Rows from block 3 of the audio encoder, named by matrix and row number. Rows with one number belong to one neuron. Each number is 500 + 40 x the weight over its row's rms, rounded and kept within 0 to 999. All counts start at 0. Numbers have three digits each. After the name is the row's rms in percent of the matrix's.
# fc1: MLP up (encoder.blocks.3.mlp.fc1.weight, 768x192), inputs 0-95
# fc2: MLP down (encoder.blocks.3.mlp.fc2.weight, 192x768, transposed), outputs 0-95
fc1.443 081:490488486534483470463476465509506526505471503476488546512520491636507504520389513501460504503512560475477544505429445440480529447572481497505544450550417508514473452498477488422524502585497449535513448532494523506515466558518459498565473478446468532485511499562500502572488439472501460498
fc2.443 077:525500540515459532541498474526480462505453447545492517419487469502468501477506439400437515589476486522507486517506493531501493426500549528501545523400524502457512616488531467482464510497459510525451527529476415477508572515469505485489487437583530497506516478519482486542526516525496592480
fc1.445 101:531520579459472512460513508527484539543547549530470563508523488530561465533495470526493509517455444606536599521507460566548526601545448460501554500516507417540500495450516438500437490489497475526545441447453468466516454496537464526471508538487504417605483507502506486506533545430509473522
fc2.445 105:478449494569526488471566508485475456488525481532499449479507497501486524466469403480447508506641485483536451443422406500492408433455490456553505457437500491504508512434452482445495501529489507523512502455569579507522505520418470494462492475492519552495532478514507516487468510528487450505
fc1.446 114:578474504434501455477583501506568472430420498528480502533497528547452507468580490563488497462512521469483465526486520504465500566533466542477512527498505502475511480521543471505541474460497510567472509511514529436453614466415555530529584538461529488490500527540573458576482482500488510462
fc2.446 107:576510495532441464546520423503411389454558490468513520437527460452506460472520534499516503530493476490513530488500501489526454499503527565472489515448521461542520462519514510512495538497511463490423550555504511479448551530465565430506540533552541458552526517537387507501549526433445495463
fc1.447 101:568498525473482485500483475567503565526540469617425507528496445513510559475461530525500520471473516506502460512528444457499476474474508502528483507494572546565516544532496421464442543519458516482476548486504526436507494449442473490594453541509498490569518501573443443541473464546465519442
fc2.447 099:473491474490504442494505489491460500563573522518542477493518504520490586590520426462497478551479550370525469521467499482487495526473567475536546530497507520494517576451482527470451510485581468510469526458476453509437482480494488439527508519506413481528487574444499467472490509470533547514
fc1.448 093:510461468502495528554576513451496453493486441533557461491533505482508417565462519595528490535569504417565504446494437472572461485430455479499542500490499441453477556474513486492533457499503521454528501523506469478521499505526497507512514493518481548506495449500539646485414574467445438495
fc2.448 095:585507531499467488501493544478472546506534472515477462482482494543617584556495498434491535438513483490467467454522581455481548523537474425481487571553507537507472542529457547558435511492497456472494514523501490542523505510542485447484551547513564538499444483566475498513515476462495459489
fc1.449 106:568508606563445456498500493479527553543428497497488511465560499462537506467525495514479468462424586584510493491518471541456543493547478480436511519569562491547539576437510511500552499529526491503471523555472533479488473541489461455516502486453474449582508456449539497479481506524450475525
fc2.449 097:515515473516584453525515524527440490514487537457472466497515523514525485529458491518419437478487490506496597519484494507532466487497482564467511437496452534460558521541439504494513499496480492428517512486560530485524491485555495522477440534492452542481522551498500512475502494548516482523
fc1.450 087:559442489471589526540474483518451519528476510494459504607579499481507521523508466448473516509518567493475461494501576497502413512525477518473473441431468531485478500449468499547522501558495512552544460518528485433456503442489516546530523502470473512513513479418557443532469458502508503570
fc2.450 095:489440495501456459574444479498440522495526496538589511539526468621523474482512511528492475451508476515537632513552482500499483488430454476536575521526492562507468412502444429496474451503528412504551525510506478497419419440466523497559426446453587477461554490469556530497480499529483540460
fc1.451 095:468495548520495521560519502410572530438450443486496498551570589467480516484473554510513481491511495489534515573484508637467496429567511549503579491495500492537415492497464476499478555481495491494480405519499459523487488480561490466441513473537490440457475475556529469488505531472478544507
fc2.451 090:479501477510468483489507548568514535509492502492570370524433567499478553482514533461495501454479487452481485484581513511553473534461544469539452574481477493501496488434495549458508504484496459525515570515440557514498481545546543443542521511473474504512488466539519482519571496535484488486
fc1.452 105:510506487500535531459519481515529448484403470514512469607432484510517467481523558533587541493515464625527495466512542512482534434436499467474561480390451504480500514627499503473438506445511467428536522582504480560556504526480487513478492499504528457524547530528499533482518453478497460461
fc2.452 104:442498542558550473470492509484564517525463497494457538529502620481483564470547414470458497501466452481468454515499473501462571451513442586479496472498504498484485515504470542556601478528583532446526460598408488453518448528477493554492458439508524451498452516501539486462501501457555477448
fc1.453 109:457496527523511519476525484629519562506449503528526502514497514419513473571541462427538519506556416438478543431461519516483416429538508462505466502507499485471538540468500528527504553532527506529553472470541500503525433487466483529511472493557434475406518507474430422499509491439564497598
fc2.453 110:543420547533469489492492508498608477524465532518512558462548502478480448533578519542552555487415519492490526518505485490465516501555455463494497499489488501521479522483512458515551442444477529416452512486448504503469501475497534482484471420387525499536560576500447534471494554440501514461
fc1.454 094:465473574581492408552437495521502565522492485504539463478522468534617473497437470434500532499514541464442481482486484510581520436515552441446458436506589468494532472458499445542524483531484504504546424500533481444506493481481544481485481551505500504481496499483456488512523504456475511575
fc2.454 094:543564414528491502481476447539507497520445563522499537459475513496485417476516522532499503456562382492449537513559528516510554499498523533498579488473503394577526516534468471466464553496537481513503512487480434428500470534510485552531499523562479476453513518475621478520494440483475437479
fc1.456 092:477494525451471535562529417514581505457477460486512466509493522496510539502466509580541488484493452461618497503440482544526504504501479469565488549506549581500480496465483475472454508375481515556515503546473519488515657489445544528487558514495546529503467535547384467496555463489486525462
fc2.456 102:523507465458486572483472559476455524495410501528640513523568415502497469458521480465485500474399543494495442556546599462431460540473514513435456461462471505593546505554519553557559494491461530482527529485525489403485612524531569447515402513539476492507516519534541507522518508459578476531
fc1.457 084:504506475511394476403495488485475527475563457521453529504450510540486476459607490483524454496510482501486483523511523459541503500524553522528447517545489504536577490529497494486486475560460352516493475592440551523546477472464485476507533513511475508520503495505469453553476546498495497546
fc2.457 086:513551469506430625489506603464513496501511501483486557563492482496464521467487509518616545534509466427577615487388528493496546442550470506489483487505522523449500507466479511511564523470513468461523494491501488516568480386463490504546538517441507463486464492465489616494501469496433439547
fc1.458 110:488437514475558477471513502456521465498504505497490567452502520515534533466440482524400445513469505479484564573403535516466424453548452498528507558518515559500546549464501517460494545490466481483556466494518472527557528422542501480541529513506465539523498486445477445490511437395573415478
fc2.458 110:512441424486444480611543477445500577508456494499473514490505521467491567576448449496493499504540483519497494470502499512469493519490524529550584387489488430526534436540464542456486459504561484476569513503516544460580533488450500523446480458491563491483505501488538478519514485498484518555
fc1.459 109:496534526472490449512576459443485586460431536525518455524475548452518505578582478524598486444522518417463515448424544545564474517500554494560511523520552441538510527410533566513471592542489485459474444516501560501510495474532580511515514473504432549466534518478502544544473548514483391502
fc2.459 111:551461543500477493402572527612449506524491505497448448501530500560567476517434462490511538478577496570552533528449502494569521455527492469455514580465427518471513615523493484565484490541504499473500479546557486522501520489509447451543512566474551566433469473503414444459452509474528555531
fc1.460 098:493412558465520472498546477458529484588414499499428448491508477566540585582462451549509502530556475483511468483509510447465521540470507488500502601502460494501515457423546500527448506467511561486463461449509429506404538602515505466430579498549478570518461466502492486545463523515516492533
fc2.460 091:488454558475570542474421403516513565493514493447503464563508508454506545431475498473584432499493521484485498581480463535539490494545483530486515498457452464520590595412498530513503465466478538475456502449517541512501513494529499454501430557407452495458610487486542418516439453452537531537
fc1.461 091:471423518523432502501475604526515514511529520556496436482486508481568418572459459488492447500488550539487402507461431472508564498535462510459547481477483562488398498440506544500482527492573468540511447534449425553528451555452499496557462398501505484470455506487505471514584505526452462521
fc2.461 089:550503457487490476487518524529556536532541552489500547522522433501486437449500545513496437484465496501501460499541468536476492458482579467486488507519541547490530457480514500451535543496477476586506499532493498542551528506541503444481486527603489505500476540550448510476492514464413488513
fc1.462 076:554503462511463583543482513552510495469523549534499576552424486488533507480573579512599526511464551494439502525540472545529510458522485546545494529513513487517481465527500461523445491537452592481480538528520509571535508519437444535479461537465498542559512485544536498508452490484573462580
fc2.462 087:454535505453448499455513431530461524446513516538526486534538592445507549511541498526463519536519570539499453442515501500525500499519526572525552468512522514496540555481526430496533500386539504534534489502599460500577490476563487450550511505440472407523519461509499517554513575493432517553
fc1.463 093:535537534490446451492520466453522517474474456481521495589495473507510503505532457524526515421415492488502553479535430428592523500503496522455465456491571498466529566475550474419532425502475478541573491483532484520427572509552484435629499452464469549465501531534497577417495462441460522498
fc2.463 100:488463547481517532528520560562501540575555515500393487496550500522466547424487464582517581601469490431486502461504505491488508481518490516472467506456465485513463538553474480493484550473524507487514500506439507477508454527476492479491523641467477433425493536531561487434542556496499491446
fc1.464 125:486506470414495492493505563484565615530495487533537540503456523527523480473502599557504538517532519538477486488455519410506495489429498479507507485466461429512496461517568525545479579538510482548544509547526438507594469448568473485499531500471468470509494537537541542473492481476476426610
fc2.464 115:552454538412526520512454415431397426440499491487483593502472533529512520532483439489581474488487524535537444491507503470490419514514500467528474535444479475504542504374447483469488462507547534485429474468478462508478541537509547558476497489441486504493562456467526502510459555519528503519
fc1.465 116:529483449505579569550427531505431556581436484480540501450447527478542470547597491492503507483570494488490496440501496531534468469456494440527521481546488532521454528496476450513508509480517444470464455462593483470493518487525648557519463421568517517575511438449560495518490513517469520454
fc2.465 125:509474479425537514453488514569521547467492494518485516563558488497433510471457512501559421480507495506504460527418549450496549565546508501520502489507501475551453553443512357504534524441450590519528593534479428439438499486486438556559448488502515488452543486472483532518488597567510504492
fc1.466 130:665543464469474521501455536476428506444475497527543472454528525437433457529508499470477520506511514422458541472484542468504500433455510481468509483463491506524543528497501505493414503488545636488463537603503543417541513509497579445490440573470484518549538527538559563487514497476521539459
fc2.466 118:471497514473479462548468534494502517548462546482520566496536485515479442487509587469495534457511487500525502533473464547482493528534499564495460589484444494551496485506507525490571546529476489526509528496549494529459503450501500524536461490403504565546480564591545516455525488472485527476
fc1.467 080:505602475559479531491542572489494523468521534475434465418508483492542491536451495484489585545487513476509496511491494438469480528467529559589500524458483488444526483492478532529462504511474512428585521503420517461452532494380530497540459496479514412511560466501509495533446470514486476489
fc2.467 083:523435568516466480442465493574457465398393439456506577581566503511497500426529551481442429389481480469521455433536512519484484501561466471493500492509550528586471507496506468554508515530613517499492456508496506462502479490503482497522539499571540516467489509592499511513601455505550522538
fc1.468 101:502514491478485519472521533508570538517510504501471552522483530459477526580419440459565452541499516472463516510512514469534442481470493504498440549514470473502547512518517515513459482490476488487409472582505457464526445448535501572524464528452415448537497496506540496493475475515599486536
fc2.468 105:408504471389433496488495504503502470528447540441386506512395464516510506522541509490449477514521508504501523513574484476514521454461506516503420524464554528483500559513407502465474479518534491495584471480472471510526433457542495500569484500500501627446568476484472579498487544488498468494
fc1.470 102:521537491571512485465526484569524550490486446479449458493492482495440401492579513572462582486473512466489470477510514495512499500481482499480555486433570608506600511538516481478498484486543502491419503464501511493485519531531542407440540485527541520527487523505456563464480545508516457442
fc2.470 097:457479504480534564499481576547439525517496505469491504533483462524522514514485486510496509455434466538538494476532547404520577509438497485590499443495521478420496513459513533495537543597491521424540504542504525472435442479492471466515497514441492506509428525551504486541490576465475574450
fc1.471 123:491552495523504477504482488494558504411493523553516397583526508489518501496496521569494469502579427488513469539518501437511503469468570507540545487506422426541484584477508522506489444460482498554511525482522364513473513511526535575470543508465431535558463567547453491476443478498498543456
fc2.471 111:454539531544472535471451471518459540591487479504523518458522482490536547463534459531526487459433441498523554496514457496494495444537533450535549534502493648421504437498495477579494545509547500488456475515497452483562487489470573500460451480460507549442500431526408507545497467511500572491
fc1.472 092:509515494551530534458498571528505454455538614553565571497507516503499438519639500514510509434412513523508488557530476555503482510542532449530585456479524528546515433525544455556518504489505478490515475522471482539516497432540489585475467498487470489485469463519509488516524456481523535472
fc2.472 093:493503476508471515509464505465527454507493521484517351490561444535539516471473516520476561538465459492512532486508488571562501462562548508492432493533489507457407542469461552497545495492546476558452534533518491452506491510494506515519461455488472460464525512504501522535493491494487593463
fc1.473 089:522528502498458477505467480497491530503438501470527503558490467477512505405534457493508473509493564419470444472469583510529454518505501525465559552548508456505544515423484456511496486473500514508517459503522435413564544513475504491492528504455508439467471479554609502461516526506475481489
fc2.473 094:569492464469514514516501483494546465534531458518520479511528495491521483459528575487506492534501450499446563512465402490523521530522438507520482510565461465591436529518436469477579507438472444487482539435458474501565427498534505501561518496413476502469494567559541505543507496477386460561
fc1.474 092:405514450479555483477513499511561520499460475517553497450499501520441565474532465444491513531520533488520511443467489585552500559509527477457476487546500406403523503489612559500535520493507556445490520458576472522504483490497381580481467513491503465406518483500528456547512541578547537499
fc2.474 097:440470543461516445493525503492503498483444488493505541519512503533436507558501566502500458474430546550561556527544494499512547508528458531513471510597565539522448512463468478500469580561513484499476516476453478471520483472499607432519560469475466492463494443495426558482528490472490509549
fc1.475 072:468549515493523498496570544553518490591563502571490457550459497486588473454480480477447472520490511431552495465465470522399543466487645501527486499509545504473487484526538499530528499527550566451489504497521554490482540455507450512499491481502507429532486515524514445497539532418519500623
fc2.475 077:504495497472496468518517511611519496493494504499504566469472598470488522523424392411464489441531539515545573438475460508563438465556505500511487504514473536449528491540504482521507488500501557545426470498546490504503502468525515507522424459495520449520424488455498550570476496532431498459
fc1.476 112:512534419509505512509489458542566578500451497510483514494540542533535482472500417509513488525496460479503540415481483591465518584537544468606488536426498453439445528498514560480456487566431446442517424600494570496492555488466458500488547488509460460573517530493533550488485480454446403510
fc2.476 101:524480484557450541515595503557475478563457528515502485481516473445482497458474548542497548491492529548536456417603526427505520491593473502492489542633501425608484499480512472453493489521492498503583540482506542483481500522501511526497502447542557516476510500540559568488500558510520411551
fc1.477 082:439465468486607523566471531457490570523577493413499479452473481398507481561468521486478435529410540562541451469478494514501519508569498482483467503553489506499588520457443581505450486525499439464554418539497494459517486490420481487476521492505575534436470488527457433523465516449417442478
fc2.477 088:519504507538449524473536471476505429469616585533500436469538501522513496464460536517514542504573506508538512513507457535529494480486595493504535428525523464500477487459488449479521464511555483509506536485491511504507480491558529406473428519525511476432520478486507469470508466514469479483
fc1.478 117:519440473424471499487499411518560500454496472555508503505537406503485617499506523477511535477493495500521473436538432484574524504549598544503424530488490511403451539481528487461535488496495514404506546486492510489462437497477510457557482531410465565503489491478498505519463492465540453503
fc2.478 120:536518421529461556498483370455494500516500457521559497538519496521472442535591499517493478512487501473449515482446511576478482441510511517481517562516493499520523490392520459495446511541496539470508485485452590510531450535495496476460469468510553463517491493493513470452493543429559408502
fc1.479 094:530531464468545484492420512506542523531505512501540573527491476501557444426570450493507510519549488494549467479469561494564554485514483512567442422491457492479510512504559439455522482503506509485469429498451490497564499473503504429515498563471502504556466444464471497587535475463426509496
fc2.479 095:499504546491435466571531495526454541510510509504516481517527541447468552507565474513498523526529475573523500470460487459461412507464560469496532465504471463461524573462483491473494535544455566525528500502499431539474399508580514514484537504457538467462547435544497509435501463411395546543
fc1.480 102:532462502441514528478477533501481539463537528541490457527579447537502525480496511433449434499554555566429517497517498476444534457495522525491498514529512557483504505464428471403483554611516496426499508457485459463519492491418468564497561437561510472498508478494543498511506510454508510519
fc2.480 107:534496469476476462493539508536504507384569507506536500496459517494466505429599521381561491564497525464492497504586451522486533445447558486426550517524526416529414446542468469517493492464544386491529536509498503380504494498550519474505472492558477514506448486516492486532509483562613555468
fc1.481 088:516415529547447486446504514482484441499490468533451487492533467505477503532504494553498455486494488501568542501473440507485498557458524480486516541530433479486474543496483521479484488442494603454482467568551510504521456516467494587484506501489495457551494463594488506510497557523403581437
fc2.481 084:519509498498533537522513435572466540506407493500500569469523475492452480484441372559457474479525479473456499514538464445414469434554482473518499471536493500546511513512449570526504449576449490521502416509499567566457541512465511504529501492512505510462528503501465483392489450444470493523
fc1.482 105:475470539497467518518498533487464491435507417517413449504474552545459510516498462500501546460507517474606456468506462405417424478427459453501481479534484494515472452532495506496518461500495537421474504510527452508469495496565500447474456469506579534531519494533504526483503488488526551523
fc2.482 107:551473551494517515535470498575464549540503481557517497466519408468473504507460463563566542535479462493526553468486450498506504516519485490422480547563532518427466460468544465548454526479487449481435487492590455436530509463480489480489504497546460423548435416527466536418510524457481506480
fc1.483 101:530501478477515495530485475575510532407495439463457526551496483543460496553559488524515528513534523516566484450498447544517628548456471506502489445535487454555531518471484482499509542558464536468557451517460483506561498468485482508535506557528488485503551503434509479477529532495415489503
fc2.483 093:490444516466541549562540468530444535495433538500539479526494461461544540570433460481509555526560474449508472497543578446542495476448461485542527403522537538516512415637432456498482488518504512624470499525539463424495550473553489420532543520475454469535541479519458472593489507540532517555
fc1.484 098:509496502494498466512524531568502532390494534518594452483496547450467510473474486525518416485466506618555426428516390491503543502594477505474504519499458493482470491569503517477516508520485460516475529494511489526449612522423530508552554487538478497572517415445521426491542478492446505521
fc2.484 104:476551511501510461553513441509495544462439505479480503500497490496573504442499496498508476529512528500613511517500501583480525462535508523498502497419601505514512490535433536502483526450517407513505439556502537543470480531406514509479502505432575529454461435475592450445474501537427541448
fc1.485 094:500529485529488457503492489525576519493477485479528463499499513457431441551517446499512520555557503517460435579451508500510500485519463479511508501494504543464499443479503493440436498463492510493482524508498457542521504553502532501503495473470458487511523507439492404448461467512482491531
fc2.485 097:480530509505524482440544514479533488504502569485501535512431475530554482524452549484486492511491569517519511485517539476445579480479433397486560495502428527507565558506538492451549484538530487416507412483442400574478414521409500541434496501546480453451533546572422500489471500414513536507
fc1.486 106:514526474515403493536493519501504528488478464518515520482414515516491506580563479519472525450498435569530503452535558490470555468560460429478436520536524475547524546501546417584526504500535461493509525526518500503523525438454450453485499554483465505499453581526467550523614476556466467527
fc2.486 115:560498487500495452455498448600568473593490556517479533445499501481554461477495499533458568495528528502519493503488544479423445488595586474489475469481442499567492542478522495527503482487502517549535499505499442475492540513453498557507522496504563449620568474521472392490501496424538539469
fc1.487 087:519550426491515577542474538578538442491451496488545412483548518589454477504559450502514471500606476456507408517551467528420588564482439533490489524478488467482480581493516516611481528516517478444531493478505538528513539505477488456497463482524530476570472527479566534529450478507544542469
fc2.487 094:412455502469433471459566519406482494475486556481536486498499504430531504544461508523515475460423417501440520533520531507531491506483564534498474488569418455469493500497491487506464500514525483522436481492468416467487487585471511507481543544525514500454485485547448435400536387478494473519
fc1.488 135:508531469483484614501521498568475478505552460479554530587439509495526518464519513527506572504513491514495439507505462506575493467496471504472499521415527535436517502523537458455513498546499474468533441437450478449532496446533493450495461524491503434509321489509467516477537484491470485450
fc2.488 131:543535531421495461534516519488453521600504504448492505503561533510471455492497527523459495549477435516510559499569552456535505454459494472501535485438563461496536540532554562508471483523533512482565499474492481505524514462526492472540535522541504523456443541613503551467460568450394495545
fc1.489 127:499448503488530445450531479492562542520440531457529397519486455531514528499533523505420482489542495545556486560485474447495484587501506504463452474435552530591467442502513550501452570442532613486523470457542507517514467482548503518498512469567435491494390435486507438507522501478510541507
fc2.489 131:480502521512504472486554509485560466506501500485491534500496461490513539525485559408450482490470543592486451542526581516481494498507539520545514472547518475525450498470483485472511461470515508480479508494503627493531517468538520497479503561509502554509533486498556479504502526499540508514
fc1.490 109:442507537467516529481493576505524498551485501478548529510502509511465545547541545433543472503495472487574525493563502524544492585569524435510459445475444525536533463508440600558440434515442547454519556498512497511486512510542531458502499588480557440581449412493494548507568540465487475521
fc2.490 112:543503602501493497512489489485542501497540470516470429571401585462490494494578484500528501468559501486498449530523512503536449533483486492520532427531484567522449543499505511519512496465454503532470498537489515547517482525629513504489506460487399533563509494541467511500526487478522473490
fc1.491 071:404540444510513494508503430509496549492504513517521539569525541465473571458397529451609542510579561477561477526493435480468538475491384532508500555499507492582418476411451499509539501465486524508504471525509492558468495493538524531566564505451521495485483481536509500480492456533501554550
fc2.491 077:498481497505444417445480566521457518484496500458460435464447497421533501464512482499504452489534539500421491493510503500516579460451491488520526508481530487471566531557502470510482509427447507562520490438426501531458542529558488432635460497547491497489514485508426496517557510515512562536
fc1.492 132:464424482496513488499521495557519622518509475454509445626532595518463514534522493506543555592463396506607452467542493483530442520522491445536504519468466436540573525532565516460477511497504523447628536495535479482500533491532504513482590502503577499505471536526508511507435574450489536508
fc2.492 119:556551461480572412524523505475561517531500439604564515514487454521511396492498603467511534547502497520393496496553519486467504476490543515536492502512430498565503462500538468603446431492510446509439462477519436620523528492499520522518480454480506542490462503515523483479505452543505481459
fc1.493 113:504498506502470522510518542547604469533523418483513509496482446535445387520439548477522497568408544492537548514529435473530525479471517518471495523585508484483596579501513473481453504466500456478486470501510505551478495603411541492440452532456516525534542472506444475529511539516470485582
fc2.493 109:480497459586473454553545471573564501480518592470561459514545562501539550517506586502499501481519540499498419468431508513480428496514545468548502467500492508448475489532528471446529493510462507497494450496490556512486542418330486531512457446530523459488519501478458455504508512496505531495
fc1.494 108:474497577555480566518430519602494304618495523508434540522423486516510425513628491501475538485536496536473531430503500539537525516572438484476605421531474495475539483491488512500525539539534476492482501536476507451475481465491482457498510458507531474496494539532449496518466472556482504556
fc2.494 109:465548573513490469473515533550515476492497534441549568453457488512526381546543482498480493487461496477468503517466525528424484464482539445553512574567550498484482491500515492470531507432503546461490456476444518467560470520485552473489481576525525467515493410514540506474476455522513494532
fc1.495 067:511482487529505519520488546525579507599455515463457512484458499532473491451523450505458529514433461586579470531496480496539481519508525501500502427471520504532460534414512389549506453559569412483523443526516513506496560470483491493449616493513506456499502502496494484477497556495493477491
fc2.495 074:459511444534482483571517565482535537496493508477561563521500470525473487478535569494558465500493508530515575582536522482515520382536488482455507458450559523538552417502513529505503500499475518481387561459478535530550480527508495434520506514516490512467479512535525515508516442480444482502
fc1.496 105:509430491537504617516497514574532430498475541493480528491483480506462505418576496462529502523474471563468484480507480496445460470495501457500558604487504496418458548500539454495543482538504510530521508457544498483482461449514430480475566534470515414495579449461566505552446463492494545517
fc2.496 099:460521482428511509474419551497559510500487519431614546446433498546580486506584493563508485439510580543500507516463506463496547498436518487544454527573498485513511453482441485483473557506511489469442471516514525416494520481477517561506564494424485592424439525445510510498447492506452496472
fc1.497 083:490467499425514530498480523519563462576484519504607451514445524536528524514423473587507444508500449423486505455533499468493490450435496523448538446568552542548543480531446507535497495538486498488506491548471509477520499497529474528562487586492505490431530499523506462452536527565538575480
fc2.497 092:464452503554452498485503416507472414458509449477489564533534450498471428511539494532470523469514485410501473462447418514473548510515493473569500493511512486475507491450532562456500479462498462504532496405545551516550481535487491507470499504512512448499430496484468489522443466562527447495
fc1.498 080:560503525637500559520501539506454532478452547541541503495526495552489483520504479505496475477446523481448491493484518483472445592592477487457557444543523495498395504485474519528573517526467552458480460510449503497603495491492527514514517504521543522405576490506504438498486577485404489483
fc2.498 083:499486480513534468495521510498508574488424395597418438552510521526522518536512433456575499518418469467597552515492518510546484469447432506539589478567504484556523466501436472430521528483523461500492495506459482523463515476507568464464489430419497476554508495411468450531537489516557507390
fc1.499 126:473526486490490491524483527505440504530459502479508476461488491491533543547502455500460565594450501531465473509561436480452500408522439431533516439505476527514557523500412503523485518593469484493421526560540463444484567457506540450485538507489423475538509500522597533489442463491497475501
fc2.499 122:496524384505488453511553527452499475558468538493500484535501495556515533541528495535503481479495507499495530524493482508492503509458469432386482496539422546481490469475490480497495589596581477561526478538504478564476545534588497478523526504551471508516544495532476564499517509518509540521
fc1.500 088:525532518482535538539475449493506442594506509456545518491482497522449503500522529533471513527377429456521518478488518522563508521484506498523491516464565557502517526461489516478619433481466465443498632564503428519428501503437502548467503487532564529477505550541500447456577447490503538500
fc2.500 096:415482509508500582517575518517451434473458476519519421486473499470488533517522492513504542470516518470501472515498491436500520493513475513478525466567470480472554505496545479508519517479544479504525498466532538517420513452543492491547437468548498509502504501477534495408519494370537457482
fc1.501 070:505510431480482497561553489475476397504386534464484496467492524529458502441437461522416555427499559495566458501527502505497503471518518519513577521501499580504493519500511439493521528463489488497548497545596462406495464500520450416502577494440502420493492469508426501498451502514471500537
fc2.501 072:527524473536459466510485513488518517437405534504484463473448499496554469525542513469489513466458434436489553488493496513466444510512449495515453507544531556505523504532441485527426473494513475583503537516448496552541485479457529496465414497506477507499469474510483468435487534571530498450
fc1.502 085:475436528492516526397498461542435564503540522445503424498541491486517454454512501520498535515577515517440531452484424438474476511428438505528475488552455483526470544549527489491495507490562503498407477508476496476498508563479501476567598425490468569473549541531525486565494499573482566519
fc2.502 099:430507499551441490511502544455552508520508482460506500508436438525529456551575578498488469511504541483507454530474499483531571536464505528489471506494514522433459472502506480534499419529473470577544498562466500524445500447560530507528540439501544471530537439502466483526545483406510504577
fc1.503 120:545469504494469504551506507481527533520533483548542545501561534400547498517511560529596504570403547486501487449428434504526587476472526446528504500554501532504502462530480464506544555488494472500458474453529564469403471625497495537510489465473444478495538548533462551493515525465470552526
fc2.503 112:445479533626478525529550555544532474484513510494502489494476476517456545438502541530493533482513499483525479550451484492482414454496579524473499471583478491417533465482539452495482498488475486486581487558549551526512581476454530440525513477491454520513489502493502504533533408566475506493
fc1.504 071:404488500492488515490485488490546455458478487468525537452570466497484466525515488468468460447463488435457519511500534467557502498494542507427467466469600449496542414430431512531510505485575424488496452511570531508465488499547443527504490502518570487415484510548527432536553496430525502549
fc2.504 075:504500497460501539465522490517523493533504523457489520481501512526462625546433544508500539529495450499504439436536512461546502523566491500510525523430454563496475510456434548471467497538489415419587524492539490505474414499469503436479449429527515516500482408473507551432521479514480522514
fc1.505 093:457538481510497468503501492523507494500551470406453447565462505551464506454513493522478544540497545465538507450512522483542528499520508537582514506468486440473483490557402501523588474525500462473512512452469466499457483410516517556480530487484566448457450471490475567546576482498498461466
fc2.505 093:447467540535521518420483453512506509557453519551563419456507473510560501509465489483467480465606477528436482532543525460583482490555560484462484433451475499495512534484500512503478462496509437476556447491560431444535540535529585540536527526479510513480434513507479501507516517486515501506
fc1.507 081:380535484507534453458499519541467509429509439507511448458570496547464439449475552375516500498513456470467520507548540527441497487469535460502515554499467535474477513415553426495510448490459501495539494449492507427498569508485512519541512550528518492482551499532420455519470645482503500487
fc2.507 080:466448630433522574509490526435512475564481488484499515520492487478545513514577482565526466457482527491464416493468438497569520505564471493507484417502498545485506532455536460526497500497511476481385510504528501512500476501528513482505499555487531571511452498490469551425433455434476564513
fc1.508 100:479466488494501503526497505513532507511513472526491557517566518522522441493579429483482574454488569482510469423502510527504470517460486479534477493435467546435556475538532622513508557506493566496435528597434474489545541484479500511494510473518550496555558503530507428563435452499553425475
fc2.508 104:504465508538511477474547531490473514411442536560520515445542481525483431472428529484513562495429493466515451490525431505485556548506502610452482515543461505495548529479501488545511497451553428505513539505563502467473508508454479495516559489501503532525462519537438536475516485513520557557
fc1.509 089:492375542512508564504506553500493479493530436510418513557506484444540483466514513479543437497534457582527544469509470528480496476493485488528463561482531421516483509575507512411490562502508489499468495600536491520533479508497516480511488492500507555579535465462580513548506514411501503483
fc2.509 090:454591547505478499528473449487548453487594520506491534519499567555416517569519535499498507443453522497446465497471502518478430524503488485546504474490490512517421523500457543515482465510473560492493516557537511545465540599447480597498556510551534511529539473556476535483575459533554502480
fc1.510 094:414543584453431553504502493493486476455510476504489423517478496491478478465490539456504435495517446459413511522452509543458472513464501498496538545521493509518492500514495480466480499503476498464481522513458424556487575536507524415489519492544535455486577495512526516567498419501409484544
fc2.510 092:433485510471462489482486513471475482544507461516499460535483550445460470579596492501476486474510528455505450411517487493531539467440545459505512521463444570498509533426466455435530483501437464458471479546438487525503514455450506492515505446470541516509539387473474429527544472468580464492
fc1.511 101:473577573459473455508487459573519512438494563508509477462532532589555536556494520519503511519531474470446447505509472452573503481570465455501455492526522478551463491453460522461437483412496510517493470487550521516467504447596459458462534478510504432486503461453499446412432476480475467551
fc2.511 105:509491495517531478487567535478516545465545521454508502504475461500470492459438507433531422465455521571429481497485494504500571484504569516564527550398465476454500508517473465500559431406467473504475577445443500546498539452532519493477466501525464515537498441526523512524503469504526522500
fc1.512 087:520520514530434523408479504458511488528526471526486478570522501493446501484554527497518464479526533500527454477475517469444509508456464528474503575525470493470515470518525573475498519544479452520512512471446454494458515519419474544430585569439485450445503510469605412514511479465509495446
fc2.512 091:589524510495455516515518503467516470504486505466538535538560517506499497559477481492496520527466455497508483493451544512540422452494530564474458549515520517499505538533510500585525487433502533477504538517433510515572505463440459551478440477418445480501496450565481573493470555519422507526
fc1.513 090:459445534580473452532472486456446530529520470541470569476569604504488503521463518492460531530535481490479519606552510488526540475497504471580448492529475507459466500454511515576484513482487498485438489558497512419459501468495470445539544535492532457407540494522539463539487513502491575507
fc2.513 097:474470511530540500521442504482584491489578499509475563538546386432534532417466514500668471535501474486504524548408490546502500474435502546531499485457561504595579417550526517481491478475544528511467455458586511445473484546538504503503507511486518465477480568482577446556469535522489486474
fc1.514 102:500487508480454498547534500507451441440499447473480628444575416491499499509481497472532495412435543504489529508474537460477397485529492504515478513572484499454532431502497520475544554552505462485516546473496487550468508439468497516469505503491556502558591539482502536505508519536488450506
fc2.514 103:562502522476547524518496467518500493471441493592491531559518567510532513549420528531434476480554530546508501514487471457522596502575571530609494497487479511491520492562541553575428455469483540485509537511469587496493505527475442480542521469552566472486554491510430471527478469505506499467
fc1.515 097:479440503518465596512455471517499447458495499498510489502500470500555499505516454496482497463497631438533479471618552494517612498550541475487601581491505561479462498508544488524503578485518565494484550391509499512539452502498523474494494475511486481566514483515466495499548416476467513429
fc2.515 097:451579388600410539425510537488435471521449449469484490511553499454466499520503493546516502547460457521536508554523475480539438480510496452512468491542500551558520455475511511456521421512494506493578543433560490465525417517491491526506463430480492472499534489553507527466509453523496507444